python train.py --horizontal_flip=false --color_jitter=0.4 --norm="batchnorm" --depths=[2, 2, 3, 2] --projector_hidden_layers=1 --nesterov=true --steps=15800 --lr_schedule="wsd_sqrt" --final_lr_fraction=0.1
Rows from block 5, named by matrix and row number. Each number is 500 + 50 x the weight over its row's rms, rounded and kept within 0 to 999. All counts start at 0. Numbers have three digits each. After the name is the row's rms in percent of the matrix's.
# conv: 3x3 conv (model.blocks.5.conv.weight, 320x320x3x3), inputs 162-170, a 3x3 kernel for each
conv.114 105:478461542515488570550533573444502499444451583465465460423463397512497499427538471539445520417475476465510556544521475543554573501497598500429421435415465408534541499470414541455418416399515575628620514465365453550497463411489457407461477437493
conv.115 104:534582514400511516488490518542515477597602540458458457493558559436450490430423544493506477573629605487477483493499463518584604494546501398449440478478445488548600488521520499572590464517441470425475564609622525572539547555509474518511404433521
conv.116 101:489460496519413422527414488553416454581526544458530552532541509585609556496544543434466442501491516475490476526465498503519459403473488515540467537501467333334400506493509511489462478485484554594641585575583550498480533545510597600501479444404
conv.117 099:441459579494494469534551495534446584434522658522647575483515599417456539504543490531480524500402531553510527424492561455525579497461457499492502491480504544499497466462544516419493525560515446470450522610552557592553474523558447471457390385450
conv.118 102:456474493445459455460552511468432429549455464578520472383462470479474446564428463481459463550497448438452474467520536548545489523507550558539484555555470585546512572478517507521483603514500533559540508526550574538547520507502498502545513518469
conv.119 097:496519543496474487406418494548533507492557545473483523451491521431407589498425549550524553474545529498538497426470462508476421484442477496460495518514566434475516428501531445532503570547562423509593411531522443508455428455462517408499460405386
conv.120 097:514530480510554532535530533516551581515588597518582475551426358495442453448445452544506589551501588526518517529441445474474505473455488493501497512482509512494471590602604549592611486525507484466465483440484528463500530587511491517442491547475
conv.121 100:533559531573576547587617515489481480612515462490539455407450525493466401486482473463518552526548570460501531546595563545571567513494549477478498495416418507419432455439507558427426512460483418457431472458489569534492555471445540491500545521520
conv.122 108:494565575476545598539512595520589546557534459458515494562539538573550537559474479489453438683524328517429396482621548500537497498501544491451452484527592482584685580534498509514524519521511547567532480448489490569589568510498477548511517541511
conv.123 105:507453467462548496460563440571491511503693582583623482514404457444385495488457535476469445546595594487524427495488422449581484424541439496536446555567466470446466549526501572595419535561448599527409716602404625505495475517476542459502541460519
conv.124 098:543477467458450459466405481414473359424455416501475495444546514495522478512441457517561486531487451480502445477530501521489474504477396551513502591578544578594550429475438458507480432500547546537491564569531556554529424447448478495521485531512
conv.125 100:422383430490433382479437389469509485419432537512512458473498454486496427548429459467472480530522574597563541510527534510563496483493492515579626540606612512424513404408524465475530474551565503501588446502524555536429505511444541510408569495459
conv.126 101:458419391447422465483478550535499573526490527524458544649499468516540530489506525505482543567534628467524568542485478507501515464448536485470423590496436528495490548525499506446489515421499490476452612522451564558497523553504496460521549462537
conv.127 101:497482500487461504424434540501516495461506497565609625468411405594569451482505486500564509511405405493470506588591504507539524509514389529463444605495450591447429496500398478501566519539564579476400550514509486487461506464495474470479516483488
conv.128 096:520506435548543493484581503455573471541571547512512517537508453521562512530581546471466538532538594563514595455375420434421483485464519524550529425414477453457457595566548536554502509621573426460466451539477400465468479469509460441482434468470
conv.129 101:442499475399519496393482512512601558551556566458488501459480431464499482534480508514577585535597580529589586442523490442493493494444463539521508539564554488540525588666654590655661531532586513464465472456455517492479509472448496509495506543504
conv.130 095:450523545456532562368491522524548512440418455439504522539545539438535546463526567446453501481498507402433482437418454449434432520529505490479468476420432461492472551506519485465462424483527505555527433505491489470484470567473515511481540536595
conv.131 099:497496524413421484387456460504511506492552542466493439520486465470459482535575518552528561517602547573457514505474478528508487584505518597554521606470488485378422546518419539512458474469469456531474511506511488415496459561490546566471478407393
conv.132 097:536553523532445538454406447617488402437528437338513423429438502346396468391465492552498514550419422561536488425420613495552577478543489529492556555515488459329507452445404615580459591506515561528477581516454533521505485511502467491447491485485
conv.133 103:531474524460456472511470440462470440417418470444464576434426460520432480511404467472452450477405384550500393456602579425569556452494483430465515399383513336386486420459464429403467410385451506610608510540555497451482465504536468498500451520501
conv.134 094:457550506463518493511503526553523490457602554533553511501510552510584537499460494524461541458486525555535502489473469530559553496546465654639511522541375551494483545546554550542463479518469428450460468587532444524500540511509484573508538589519
conv.135 100:460510503524529454528566500459488477486406536483400540533505523527476511505525536434458506546489474615479535521529441505555459488530508448503435527564464465491518449564464536623445547539470502430406501428372514405358568513525524523519472485408
conv.136 103:511441508517518524463494513509502599501395433505449469569593577455605646421493540454475522423426468547478483532475565517372429523469436545558517512546500497503537542542587491486525490442545517531502526554451571602580446446448523500507496496474
conv.137 103:566552511458528459466556500630528512485389472525529531535531367423392426441350531487527501475473493563560521562506441565414437496467442493442521639614594569526462517491433532559549505501481463438472462467579502465512447420494468500578545480509
conv.138 100:467493501507465502459484447475425495479516501511511465470455523471555552450551509462502540527502464580532428535539570491503523562565562521504506472470517500523556594525485491467517552508471523632614444552544500597553431488502491464566493511512
conv.139 108:484430454478467538515530491443486571484551470540547460537497490484656612425489486525475429494505443438483476523464514527534533525477489470449510447435483445561612475516522472440520437402494487533515505494505437487500504523393482480516510463498
conv.140 100:489501526499519594495584550465525422461512469430525481535560501520532507465523498411446405427468453462445470487491533516584570514536499436443516429497500497525569373401431454444428485491448428477467451493491485524517528538554520523529529537498
conv.141 106:510505494532522518469466524478680620525585569454559535465475454563565395461508552535565553567539547463532495554520527495423588508356524461461467556514472554572489512585565473536566571493605455441600407377462472424460483523468488491493493565499
conv.142 098:575521528557508483547513475519536500557505528570537546472609514527536475478544424457451493361448559491506620537505481548538445526573501592541519594621525594520427555525608540459531513549496392454392507616522562600540514479483544538513497557488
conv.143 099:500469554487518511460522410606619551503654523485459404555562502555540527491391524413501476480525415456523514567541507529492488481462445506507493583600625573610566563484469399473438497452516509506477458466451579586585506532527528475509567458501
conv.144 100:457521590513517559502467524496509483519496428448430494457406373441420434443481524515522505516528487567520513484474478459478526544546529429387466535492548468431500467465451491457400498471454523468470490494533583528545447450498506505520502466523
conv.145 107:495516501522507523490474532500536501555512492532494527511473489565499480542566546615694595537509420479449360522459549486463521475496519495632628437578543519613516479464433460507456435427453478469427494540519537582543488510555485493549550545605
conv.146 100:533551519579502521525447535578535542551598464590576541612597629545471498477576531482445478451466490488482498430379405516506519485534510527479477535527506513479487492409402464444421473519487438461482481421405498396361503469508487448473533443464
conv.147 095:544538502544459469439452515499390432491450467493428435510435494544600563435473493434500538492609583443515535590530467595549477580523478485517509491480500435446423524535516452461540493492489584614567541601609514617618573546535494477470545505518
conv.148 103:447414387473484442463451438518515523437474492496506492431512488542497491484537443535444455626468483481447508553558526551566514560565561485517518455522524529539587527506517470463448557525534523521541538523540499510496490431449500490512452491464
conv.149 099:569569517485506498493485484506522542534509494504505484504447503496469481525534490547507528498537519504496544535495477572502512542493480592570561546511489490448425534532488508567546477518457442392473483480488483523550503492519444473467511507481
conv.150 098:497525464458513539399462464466537471446474427401435424564562533483527566518513524500538578565541558447557627513520505580517493568477500456467463504518506480535561425449537463413489425440436464438438456398417512579519506580481497537498436414469
conv.151 098:517541541507492540522479542466496489498551475502472417469569539565497538462415460442501442363497528498520505502478547478468510552556504569598536545580500549514445535515476482467461492525460448516507503475490455443505483535482554547514470494464
conv.152 093:498461491533506512564523494382402448448514421539462451472415422456470428492508420531481479493465490490500443489507537508523621513530540445466421495543533505526452556540480472523527450352451449423495435482520362481475444482461481556548410507443
conv.153 093:390359473367367486427425516533549610564411495508578502509512582487428551527497484545531504530511554513460455523516513473514485502555465464447452550507546495487464480462448486562481456399481459424460477463468514507569560558507530517519461379441
conv.154 097:453513560464438507495461514452501511476446443423460467440543562509523481511570583551573469519479456438447441522469504436479473529542492523503495580583570533499522448506472494461439501516469600491513569470509538545520497487497511565546546575513
conv.155 102:450440468501407461494480537513447513520423542465485524587490433521484414489520494522531499484435418514498445465445365499488373469473439537580560491536478539598601521513540533484435429439453488579572463483449401469482462484487499484428547523563
conv.156 099:476520498430457538476405490562548598461507515462478494520509587599539526567453392518493550516465506481426428534506571526496521505498497540543526548528475561584537490508531489510596424502562520522435538536474488482414509605472445620424504603485
conv.157 101:434442438424465456442446467447423449515495491565535423476520537468517480466491506501588486511512499472537522525502545526455540577526584410448504499558553489531540464469434511513480522495467566495417568540478498490464460456457502525483524491457
conv.158 093:499561534426489532520507464542529570520465511413406432446487456448432435433485537507494503446422427423507444482466463560516552625607496493555531475516467482487480550465520582565537537500551390433330520588486500569498530458425476499462506477459
conv.159 100:486611578469583572522506471372594561439517510411466469480470481513545510543500435436448409436412365431443485437541510476509445497468484428420470496476530507489447516425521422436474501454477572565529510484590506534521543483489514505554532520531
conv.160 101:400491553525555564514502506503509491411487487469637432546506460537444438454467401473508519501560530470533556506492417587500391509459455465465421447483463530474483465562549482513517483558530476358429501311337493367409584479412528443500522429497
conv.161 096:457524495506548543492491482556588552663679541524591521464444443484440463425413381581566585593552531522539590518488482466576396456553538536508486527574511513524546558578484560627528495510480498469449480453478428413446519502481510424454456468495
conv.162 099:560554431612576502529555524464548507428457457445495428488538514531565653549463533456503483467530479446485533446554421453528426461485445458464470531580504487506500414396415432396408563507539517540569493532604631654683525573543444512607512540538
conv.163 111:589570578549528530523465447496476519517502533517459476550485499502445498535542557546472460489483512449499545477463468454511475506561530537573557522530511531528472513501502469521545513586614501466502496461463513465431492451502508452527496514536
conv.164 100:468416397508445435497469526398504535419508511479490526538421508489474538470471545470535475465518477476480509474505520416460381466540504554498521501512535433417425513437507442425510500463552466536537486515556507505501440575611511624645513510569
conv.165 104:394400453439505483416490460590575528613582461540506544433476477491437467491472445477529535472547520539527456419535570397445546468440449445468470501534549408469462470401443482508574575622554427471523374475598469483593505477450513512474462483484
conv.166 098:499536528478480481530537516451494521540421451476513518484637583466590504411406478461493496547473487510510527489524476535561507508528497513546523496553572484559493492442465468484513467480496492507469519558498526516394495507550583548577539574593
conv.167 104:606487527658488508578570478562449582432442529497499517504536553490580516512484551473480520515550551519500468457464472405495496447502513496522484519531459482428487520467524453430531473579615486497428544605474506454437514502554543486554510544472
conv.168 099:531544512454488507410447465545444461474443508462479493481513553494528521452498502554473573568542535551500550490517514464486514505546531585548590542527562453470506473496496465480534505486517388384480522517551446433464535464521513511472491526428
conv.169 096:421514605436475570534514488438497548421501484417471509380440480408448482463545568493470474578553482568503463453462549415434487444451459537558529625669612509521481570616565548555525488559589456521487511572545470528548515548537499513524508479457
conv.170 104:478430435477402477460431488516511541462549588501551587548521479408494570480454398517447413534517474509484441542559513535569467471511557495512499523539485488468474497543511458384478527567573451495576498614572482507521538523500477460486483519483
conv.171 101:456468474487382405458382451490544428588499467486517498443349414470385403447477496558543585492542591522459539500549531590567506559451376514504563500569624567535531483614606634627526566555558498480474486522507447501518501557515518584540464541492
conv.172 100:490416457466440403504510494511487545509501606557433544438542528539538490475399458536462487474329404528487486511520487495480429545483449544512557623585528432393501522449510529421454502486545622577536417515565495519506479492543493499548513499472
conv.173 107:516517447414500525426419485416533526398458519498555527451495426488457391436478398410398441568580509615585458512527530482471536494521545461426435584554505485544512507518571576491567580558509493456468500509501528535446561538513566639531517618538
conv.174 101:463456545476475540499526538501445516506490536478629543582586583521568556526520504546572515520598498570508474457413528416374472527444469538535481444555460563569510488480476461436538495502518457526452479507481507467513424440493464524490475651473
conv.175 099:443584532473535556372456488511478683540541644488551531519442517478441533555469464523525428551530501465480457554545444495558587456504434481481460531529474481503527472502610549574625443458480499483445480438405483440406455477485480484455528503505
conv.176 099:410464534429466526500464466511405506509502527534442565477455495501477459487449533535480498601540534577558625488530500431448495519435531487520533530503539487448406482544534369561509391531594486549565450460445485480475498492450419553505498547422
conv.177 103:510526503495472509502433476569644567651576478567448531467527529510551563482504552546526517473461487453518576483481512536510521490399482496518525393520488485472447480540509548484519531456453506490479511498556490537597463446482483478526496477454
conv.178 101:488521574463456588460455540529516640533619501495573574520469516459465549494469469498457488556521410665630418490436464483441447505505475450382464472432513451457475506506483488522516483480444476512481504514499458443473414487442452477483457426490
conv.179 094:392434467428433520492446549505570559496460571606506461461492480442435420548470447533501520535508529549511477556522457540575523502603539442453459503500498476429494416487586515408471558468472526492521591538497541506547484465491523530573484474499
conv.180 098:460491453420528500473542488474489445484504468451468513601662553450556507392434364490484566468525578517514474502508545482456594582508522570556565525508537517507531559517547529493541532466400563556581570527479563536508515492480475477500451451523
conv.181 101:521584583494555475522454413498501490478649519550499539517532463505500508437395447458511455519483494471482561536446568487445550468458582449435466473512531509512476503487492518458421496541480566480506433460504418444470511470532473518565429478489
conv.182 102:522559452521524582569500568477493494421410557563546505514476523450440496467451511473524527450462504540521475498476517428390476425441468477527450494557393388489402449420449468519471512426433380437419403368495527497491482525512460514499428497409
conv.183 094:478570529471513516454425506463476524599470433557437434490461508525498459560525467525551568457530563521501530554509480529519521518590554494487462427450526514497525536518540477448469464475436426463427474529531433454437517487460547551493481494459
conv.184 097:505531549533496530473532559536409507483415418423396574530505487505505533519518510523491475434457457359450520688604557535511499467512543472525535430482505417433449646534484494434446565483511558590551518519515578541465543503543506483553544511463
conv.185 103:471494432445484431484426451479555552406519487470549466473400444446483480524540504521536518471503569455526581501527524520537499533590553563473458555461437577513498547484426495458414539571467650521360683520408650580448542608502518620453564596472
conv.186 100:528507552524509508505509465447505488478561503511443533448487543497516518497502373548467504457545517578600460516509456542473482500408436495502443536477461408352427444517475584506495453479483441438434378415437314383458517465534587554533531600517
conv.187 100:435474524459485517483464519545423355458361356392414529518430374459400398466510489515486449534477480491453468521457527481452499460439475438406391498432434562564497465515454466488435482528477468511484486547502496575523535554539488568517477543495
conv.188 101:504517520499443530472495512513437356575478381486438473569513457579625516564510517561493488465533531456495484466423457454439569493528523472495526488450474435416437527492482400426457472460528508480497470500548529534536469510436487571434469433563
conv.189 094:491457517558489502546476497419561493544639594599624590446456451567467424552487541459531435488504504557453465581550497559559536491558560408485482501552496553529523524636549534561504583555592626597532568558504486524573538467541597467547517481492