Weights of a small self-supervised image encoder.
Model: arch vgg, widths [80, 160, 320, 640].
Rows from block 2, named by matrix and row number. Each number is 128 + 32 x the weight over the matrix's rms, rounded and kept within 0 to 255. All counts start at 0. Numbers have three digits each.
# conv: 3x3 conv (model.blocks.2.conv.weight, 160x80x3x3), inputs 0-15, a 3x3 kernel for each
conv.46:143151088159094146132194138116085116155178143149129121109133118133104137144149155141141148157108126119135102134123179099099196073078165157142166111068147129100131142139152093107138061072100130135139180207156153150112135128174149141154167107139109129145126114150131128119081062071107098105144115128132110146103110152140141133146136087148144148158111139146119125108102157169090143163137129145156181188119130047139111074114150102119120
conv.47:115064119162091120177097131150083100123088102124163118112164156149093116147173085127114111167103149151143121130199134069180155087137180113143165148133107185142095112106131114080146117086133137133187130117170098096124122140129074169160072119175155118112075201127086131128067118132070112104083141113121123176144087142165169140139168122121140088134137115168121086107137138105117089156096111116147132148112119107160090071184112132142144
conv.48:085068071089092155062071124142124107130118105148113135147111134125095138108159155105080108087037124142112131124187128185226127163159075116163115129187130107126134130150142105055128091041119192149140205166148138182118119107112104102104066074073153115185157144180126114133159253206238255142146172137116141132117207117110107093120123134083151119064077138084128110101149103146103121103132141104128103118112090138094129170048144101049144
conv.49:117156162133089148169094121115091081146074145144123141131095115124122163121173159128127140146127115133116144106133065096166118156127141093111116150139111162136116084090095087097116102105132097116098163165120152134109117159124176160114102090090119156130128137148117102168144133092143148112163138110133135163137122120149098171174197163155150145145116123105126143112136131141111138124157147152139114151119136121138115042114134060100153
conv.50:120133165167126170139134106123177101114185092122168113137073128099089084078125134138150121115104114116145149142073126122096153148135143132085084095121168107118131129121174128140130091142139144123122117121171137127134124094124144141133147136114080058145141082153150041144144135145127114149105101150127099073135057086128102156170143143076114145129161159109177181117097104147175152126094149103113120169151111159086132176074149128082129
conv.51:132122140144151142187158138124118115176121083165097123132146140176182126151124113181130098126114109110146137157122128150115137149138140143156126176169121151141074135139150134199193129138112138133086150160130145159138157124130119113117098131123148156109162160148125125145035061095077005071032039090114170086116142083126159139158105089158131118116154123125127128142158121127115137124130095146163116157151127129128150107149145138115145
conv.52:138136136145080108091052096093084085161123072134096102145120151126114124124123168078144169061081093163149163138096074105103045137121092090110127090126136129113147189147130140095093176179094182182121218142165181162109120111087135147120083104134161192140182176194084112105120083120197084093129109156159098122166132112126136126111106121085089120147115141177165133162134090138127115120071084110108094115133113125097135143146127095075132
conv.53:061089090111065082127098083147117147140075151153161188149131142093127108132159182121135119124130143157125109138169141121136120121138151112140133132152136110130133130155141154156146159148140132119113130110139107139145127151123109146155127133101111102080111062075110096098141133116154107062125100122094129116109114063115089101134139131117127135101112108129154142095153211138167146126102133162115151136137116073095079039068116069080106
conv.54:070097084069072128093072110127119119131144125154185181086094109139128113162160119121164142136124177140145122154149126121128139082124119132114087125152143122148190105140137140097124142111094104126107155104093167148118108159129202241108125182129064127127163212149143141148113084144133124137134088136152115098076090112134135126137131132072116185091108144155097103155130123150109108188125094156118122135077102092158174167153131123145135
conv.55:066083118100161147135118161129143142128054128102164144111119162179159157133165091124103121126179108105132137135128169179183144086129118109128135115150163144100152121161153093152117056119110110142097071090102092102094117123161000085155085182115132180161101097142112124148094132126097078092117075095107072115156204126101150130130172178166186132165143128155118150153148167112155151124157155100142187162151162076075119099101120095124091
conv.56:124096080131076105140141102111143157143166131129168142105080049130127132148123192108150150132091104158100186037094150122180218075125216081103120103108145118152130105149152117160168118129154126111137144113163171138176073082135127132137069105171090090149122132067130146104096150134178150130098162103109155168088109125128117097106126128127130154158131146078124124101119180156100159057083107055120119109126177137142143157120127099114108
conv.57:083156147049107131114081124144117150136178136133140152077079104082099141141095127094043131146021067115106129133149095104079076173124131135094134110118135123124132144145157101148178116077106073148097041113087103157073149133160124106142129071087129157144064122121094074120189117154175117171224113160163103117129088134161124129128157172092101163102112111138144110123092087136075086152135108150119116138157108134132143118132144126125126
conv.58:118077114058080097141112132144126113121120115129163118138164177202255235169208154120150127100140097074137108134131150117142148135118143150179183157201181133149154117158142162176147185131103114077110126133101119138115144131134106102113099117122122155116116051066108051102121145175133145157125138162138151136158207186083188144156188160148170150161139146099089119071012048082081114120100108057091135115127159105120099114102120123130119
conv.59:127085128171115150169134129154205141109097133153134151179169109171102098097116153135114162167094117145096106154104088172140075135116097119128069162143037122096194140134122126129092137196137091139152136113085103082111116160121081079077096128143107070096125098109166113149138041097105182149130157184145098131156212063108088149126151181156105144140053137135197148099123152132198158156122120135138135135126128109104122117133155086156117
conv.60:124154154112204147087149122140122165127087101149151119140112087073121124123131131093123121120098158128133148149161112158194130134110112112101072089159113065142120137146091135155144148113144100124072072122123073110100113140124148161137148144105079108165126176159148100117122150095139103141169080135118144115101100146142158112134119126145111139145141151128163147154147130131127124172173137111178146120122118110142093112166165089121126
conv.61:123083115099000152125145151151126175124140179130136090126142162117010011119160123139155035140007107185174154135157163120061084098086131117138125163101081093169136148131115118063073089113126109101129124165100137091130121081137101125137168108115132112181125087084118115160120078089122111099102134109125126089141093098128119103128150149166091080135130143097093091132091113088132130134142166123143127142155146119154129102130108079110121
conv.62:105093143093055157078057153047037077057080141072194172138108113133090114142082091138117149107126121142122140127139133105144162079137139103115104119135160123098151109128185103163168079171194159102144186022131161042098062108136044149134010199158192156130155156101119091131122168135094165173102202173151098137142076128139118142107102139106114136133114142162087138159119110137117147109131110094191170088199130106109103097127097143167155
conv.63:161144187156181179115142160115107167099179131111152059142180137130158088126148092120144127109109131152102117106114151112100123092111122127167160131137140185137112104119095150142107120121115140114146129125153100089123132138168137174138145151140063119137096121142100110137134119143122097188143147167113092127095145111125126080109115139101156115111110119165101129178149152141095140129106154143125142158154176111097130098119157128128127
conv.64:140156115128121069129124087136114114115080149074125184122111153077207164128166132149133131124153121139123157109075056098109118091159171150134122159063105142084084156120084106168126153156128116080138148148091120163098122094129091149143097102144172183104128189176103116152169127164188097094201113136131126084135142038173170112098109109125053114142121091122161085107104109110098112142127200108126213127099130097098099131148139120182165
conv.65:117090164128107105109118090186143153127088161119092082136145147160151142077123127134114141107096107192142163174153133104121189057125134129098088117027062134124124106101082178189119130131163103105139135173145088171161119143123121099086152175148116108152110098109102126123132159138178083101143143142120142105131139134071134100125119133143143101127145166145120137122103095108101134140098146112090167156108099135140141176204116097156102
conv.66:123089082107095121098144116122155126118214122155110095135154135145091096155117148134173146126080154152115074121136160095134125155190125081209192179244074147135073164154125180131103090047135132128118133123126127102119157149130169138096187088123172192101142090096093067098119149129082059096111130161098153180158177104126088134083102117103205171147073115122115131060064073049116130122125174163197185131158119144089089134110119116125110
conv.67:110122131120072109155147142123086098118132118120125108140114101118218135126078113178141096136166165135090075063077081092125115088109136167149137121095094138133174129100112162093154189180171181140136212255171181166190105134126087144146105104115122159161136086104118119106126150122125222156123109132159140159121161184128155160082032074056073077084012077133150129161131187136161132107108093146106133143130107144140151134157148127151137
conv.68:116133146145168112112146145070078104104118142115142172106121116137154132152156145104127113111139109131158152146107124148134107144136122173127136119136153080138148147084114136148173103100104171144123138130112092122165130114101104132140201106195104142124106123176150120104132127107059115111066104143133106109156170140126114131121140149178142125152146155110171083119134067097125105121160087091122083108140121091112134092101120145086123
conv.69:123117121139111117119137100092053089109180061140180089131111140115151191154175173181176145148134159105092099123090064152112131169120092105126172115131127095139110101126148128121147119152109166127141079125139124141142081037109100071091151150142104079112100083105149093098156145152127135155117180087165116152142128121097173115117154162080136127143106094105136112137124143122197129085099138096129130090135124099054098165134140160166110
conv.70:171139140134191129098132113166121122181188176188131110131145126108152119126122123101065106140117077131109101097108128091098091137210114123150145136183186151168073170182143114227197123126160133159122094108122064051103136139109143132144120051070157216183183203147129029051112064073076038087087137134118130117087066125148132124108041117146168132185238162062039093135147111123150137154144120127112101128113156111118100093118111098146133
conv.71:138185117166200124167174122139112118137086114132111117148107146157087158163074119161166128169136129169128163086153181112119120111137102123117117149100142100113118116158144094137136085131170118186148128159156111143159162137093180115158128124123183203103179255123134232129122092103147109104117106084122100124112081128152071111136145132131105106101104136046060145083052097109065077154092142101071140085122098151114071149115111147124077
conv.72:137087111103116132107137158099112113128121083138097075117098135118149175149167159110077097106133166131145145121145155169145121137195162118116124089136124122134159142148163069135127119108159058082131102152141139203148136170094120117107091069128123148151074113181122113139071075101104073071115088095118129107119075141137152147115084123098151107123124119140071074125151059116083114139147159147094125109117126148103144164134114102102131
conv.73:131127136136127153129142142091051054111082106118044077139183180105113149170165175139097107160154148170157180105121155102127120115133070107101135127109125109096115102124188094143140136154136163207171133197192144150133094143138115162144191157117159178149066109085086118130120147147130163138125119161127139174097135162090132141132149132032093124110175132132151166123205178180175153103079070111134099137107059116126135118190159133169127
conv.74:076114117091117133116096149143151164108122171118177130107103140152116101123138168135130128135163138093103179127107121100133180150131156090146137108142092112090087091111123098082110105084121155112098155129125105119120124153093094164091128108116120139105124127128135079125142192197150157188090154134114084113134105116107111071097151134146135139145130182147110111107161162149081149071193190122136171126105135158167135112168155144161148
conv.75:122148128136206137138187179167166164202135096171145020125163124131226149128173149138132130128177134138170131092116152127198132082142089116146166119173143091136150125158153089179193095093148122194146098216156075155169141088098170060090158074113139182155112216156082154174133068108198117159162172154115125145115135135107098118122139169197224160112190128119116121102117105112103109135134122125022083151132149141106106143124095138110120
conv.76:118145141119196135158120132089101119087090110078083177115158150114153160121135115105144110102134146162128152148152149146140139131089107155134194087144104117097146134153144098075136120110167157140149108134168093140166099112086028018117063074180116115109165084134126109084167142123146168132115088149171159112163153120145102097130160133166162080095106098141116119139127100157150177130132111091112200082178190123096111139120108129076113
conv.77:088090086102174117130148095140146112121166171101134153135150144118130115129112080094070102113067120152158111103113169096119177154103173112087108151124133134144166127116186154134179128120163116109154159141117096131115114088086191175151122153158127166101141159180105087156099065101108109127147152137148112122148116069099098133139133093136132113198154154097087122176107131128160196086087093092093135116132128118096095170169136148127115
conv.78:173148110121122154176137139057091086067101136160154140103142126133100141158147169117094116147150125148160145127095124098114149122113088145146117130081136128155129089127134146158156120110111162101110111139152119152137107118127111084157070112125105135087141063125103110158136133136148121114127147147166120123128150157165098087122109152117144151098116159152078106208158204070034082170148109114069137173143117130103092000039111096126114
conv.79:121139149137104115143212125142126174095080131119127137112136121106128121163169082103143128116092111132148095096098025112059064107035017106148130174136122125154116127137092108099134149163187116135133137161154167176154094101104131116104088119177103102136110162106127208141131147150126107146158140152110133124144149130126110127129134147153111130176094100107140146123134133120123116124102126105119119156175124121122124141116118108116103
conv.80:125149128136162153144144130146093146103046140151154171129129109124142109153091124161154133123083137119112134120152119152193170106085126136137112126148126097096112166223188151162169178159128111165132133202177190191188104137155074097167115116124141179115164222146091160110139119138140119133131153159153173126177163152115143098121117111081080124058072075114122132120102105104127124101082148060013108091047102148145117168181142133161102
conv.81:068007093057058068066099125131119120160139130174146119175100141154092109169129123176042062126000039109091133139161208149101147145147122101095040122080044079080070136112160123075131104098148141143062114114103099108124148139106132155107120122140176098178199200179165128122187170167151150175135174157141213117141201171146134160110112129152055125113085088146113135164111149156169171139128120155131120118151165102157071145198092164142134
conv.82:138108151133127147134173149112111151084077136113117166112115157148130157096130126125126136117065177160137140166153107171146120146084106091164173170153132206160156170158141149165126175126110067080086126125132155140122135151132125159155133059087102128149074103111093137093147173141162162161238165163146086109196161202125150087072120092144139154150098133101129114160191082139118104147120136168146117093131099131126078126102131117115116
conv.83:102146162094147134085143136127255110170255153100107064120109071127122141173141155145162116148146166110072135124143128130141135166128098145124137125138156127155143110143185150129136091144153083087131093082124153167148142180108118164137111042108101093116153116109134171163116195132104139149090089097116094114157095122115156160126142102149150166132121128106079136102112115102117110135195129165132139041024117092106093083086087144152124
conv.84:098130165081136135105118134150124094111121093092124103109136165080127191117157150141166140148147114123128160060036123145077149152119173100120173059130195087124189106122139080094166099111139125101109117141107120146124123133151154162178143152135112125165109138176144150112179083104132138175115126116178181165158144165151124214121114102134126098133170143122130215106121241132191179104111172093120186075105168156134115166124121142150123
conv.85:093117179111131154140133146132106145138095093101080115159161119138187158135152203112149175116097160143113168145155170065097149108092113097126160113142136175126143158134086158178090099185042158077095183099101129161089115118124124105112147121155145130095189155121173111082061084090068098070116056093173177164169189171163122169134134143149092146114150155113148150127133137119128119114118126113095129112093125108116123165132133151154102
conv.86:082158148142121150116160140108164132141105091097093095131082145143070110135176130172088156127182179156140129111166117094141140093116112137124110190190046142196082083074146092023129109080094157117109109112140132128156167134133225081116212143126156119103130084101127155157060103145083110150091120148113118115108117122107133117100151087131125133114101113161082095131098103139122080128112107150107116135174165146105128157098157104120152
conv.87:101074145249136155168086106169095146122073151121146164136132053129141120101104177172105145146108114140142117124125153117109152123080127134078086112071201112113165142134131162158084113137105102147104172207086058118104134099119067159156090120139088034122153227255113105083129177141118146099102117112113146074149112094096097156151122131125084086119164134120178144079072112102108098137175142076131139129114123117067136180105137114074121
conv.88:162149165071154117165106154145178148232194100132043124150141116113152146169108139142189130058135119177118112111113116109194124076143136122143120097120154131105129138103107088122127113112100122147129106137121084138136132147132148092137104050112178153126107099152152101124154151115093077114109140098108110154106095142116154138157113128099191116096132133130137159093112126128093118169163171170099150170173119140121118054080129124123164
conv.89:094117090110154099127102105150082119130170131141153144129195163175147091095092102119099122110104133120098134126112089129102055151111111176159112124160098128116112176223179121182112079118140123136110064088100133100137115147166158129107101144100171171099148133137162159195098120110126117113128106135091076123117086128128063114125119118152115113075075113144127136095111077133118116124152143167104111151149122134174148146178131076137124
conv.90:125168150127169163140159130153154147127138154129099119146164146081160129116155107107089126002020170053106138094106174039051191105092149140152124137070141100141139100128145062107149105125139171125125118187159146161116140154149114090155136129120197128149153133169173117147060155120101145130090160108138120120101086116111119128111120164034109171078153150117155160075087172137138127127080144130162141124129128110081138087081093113128100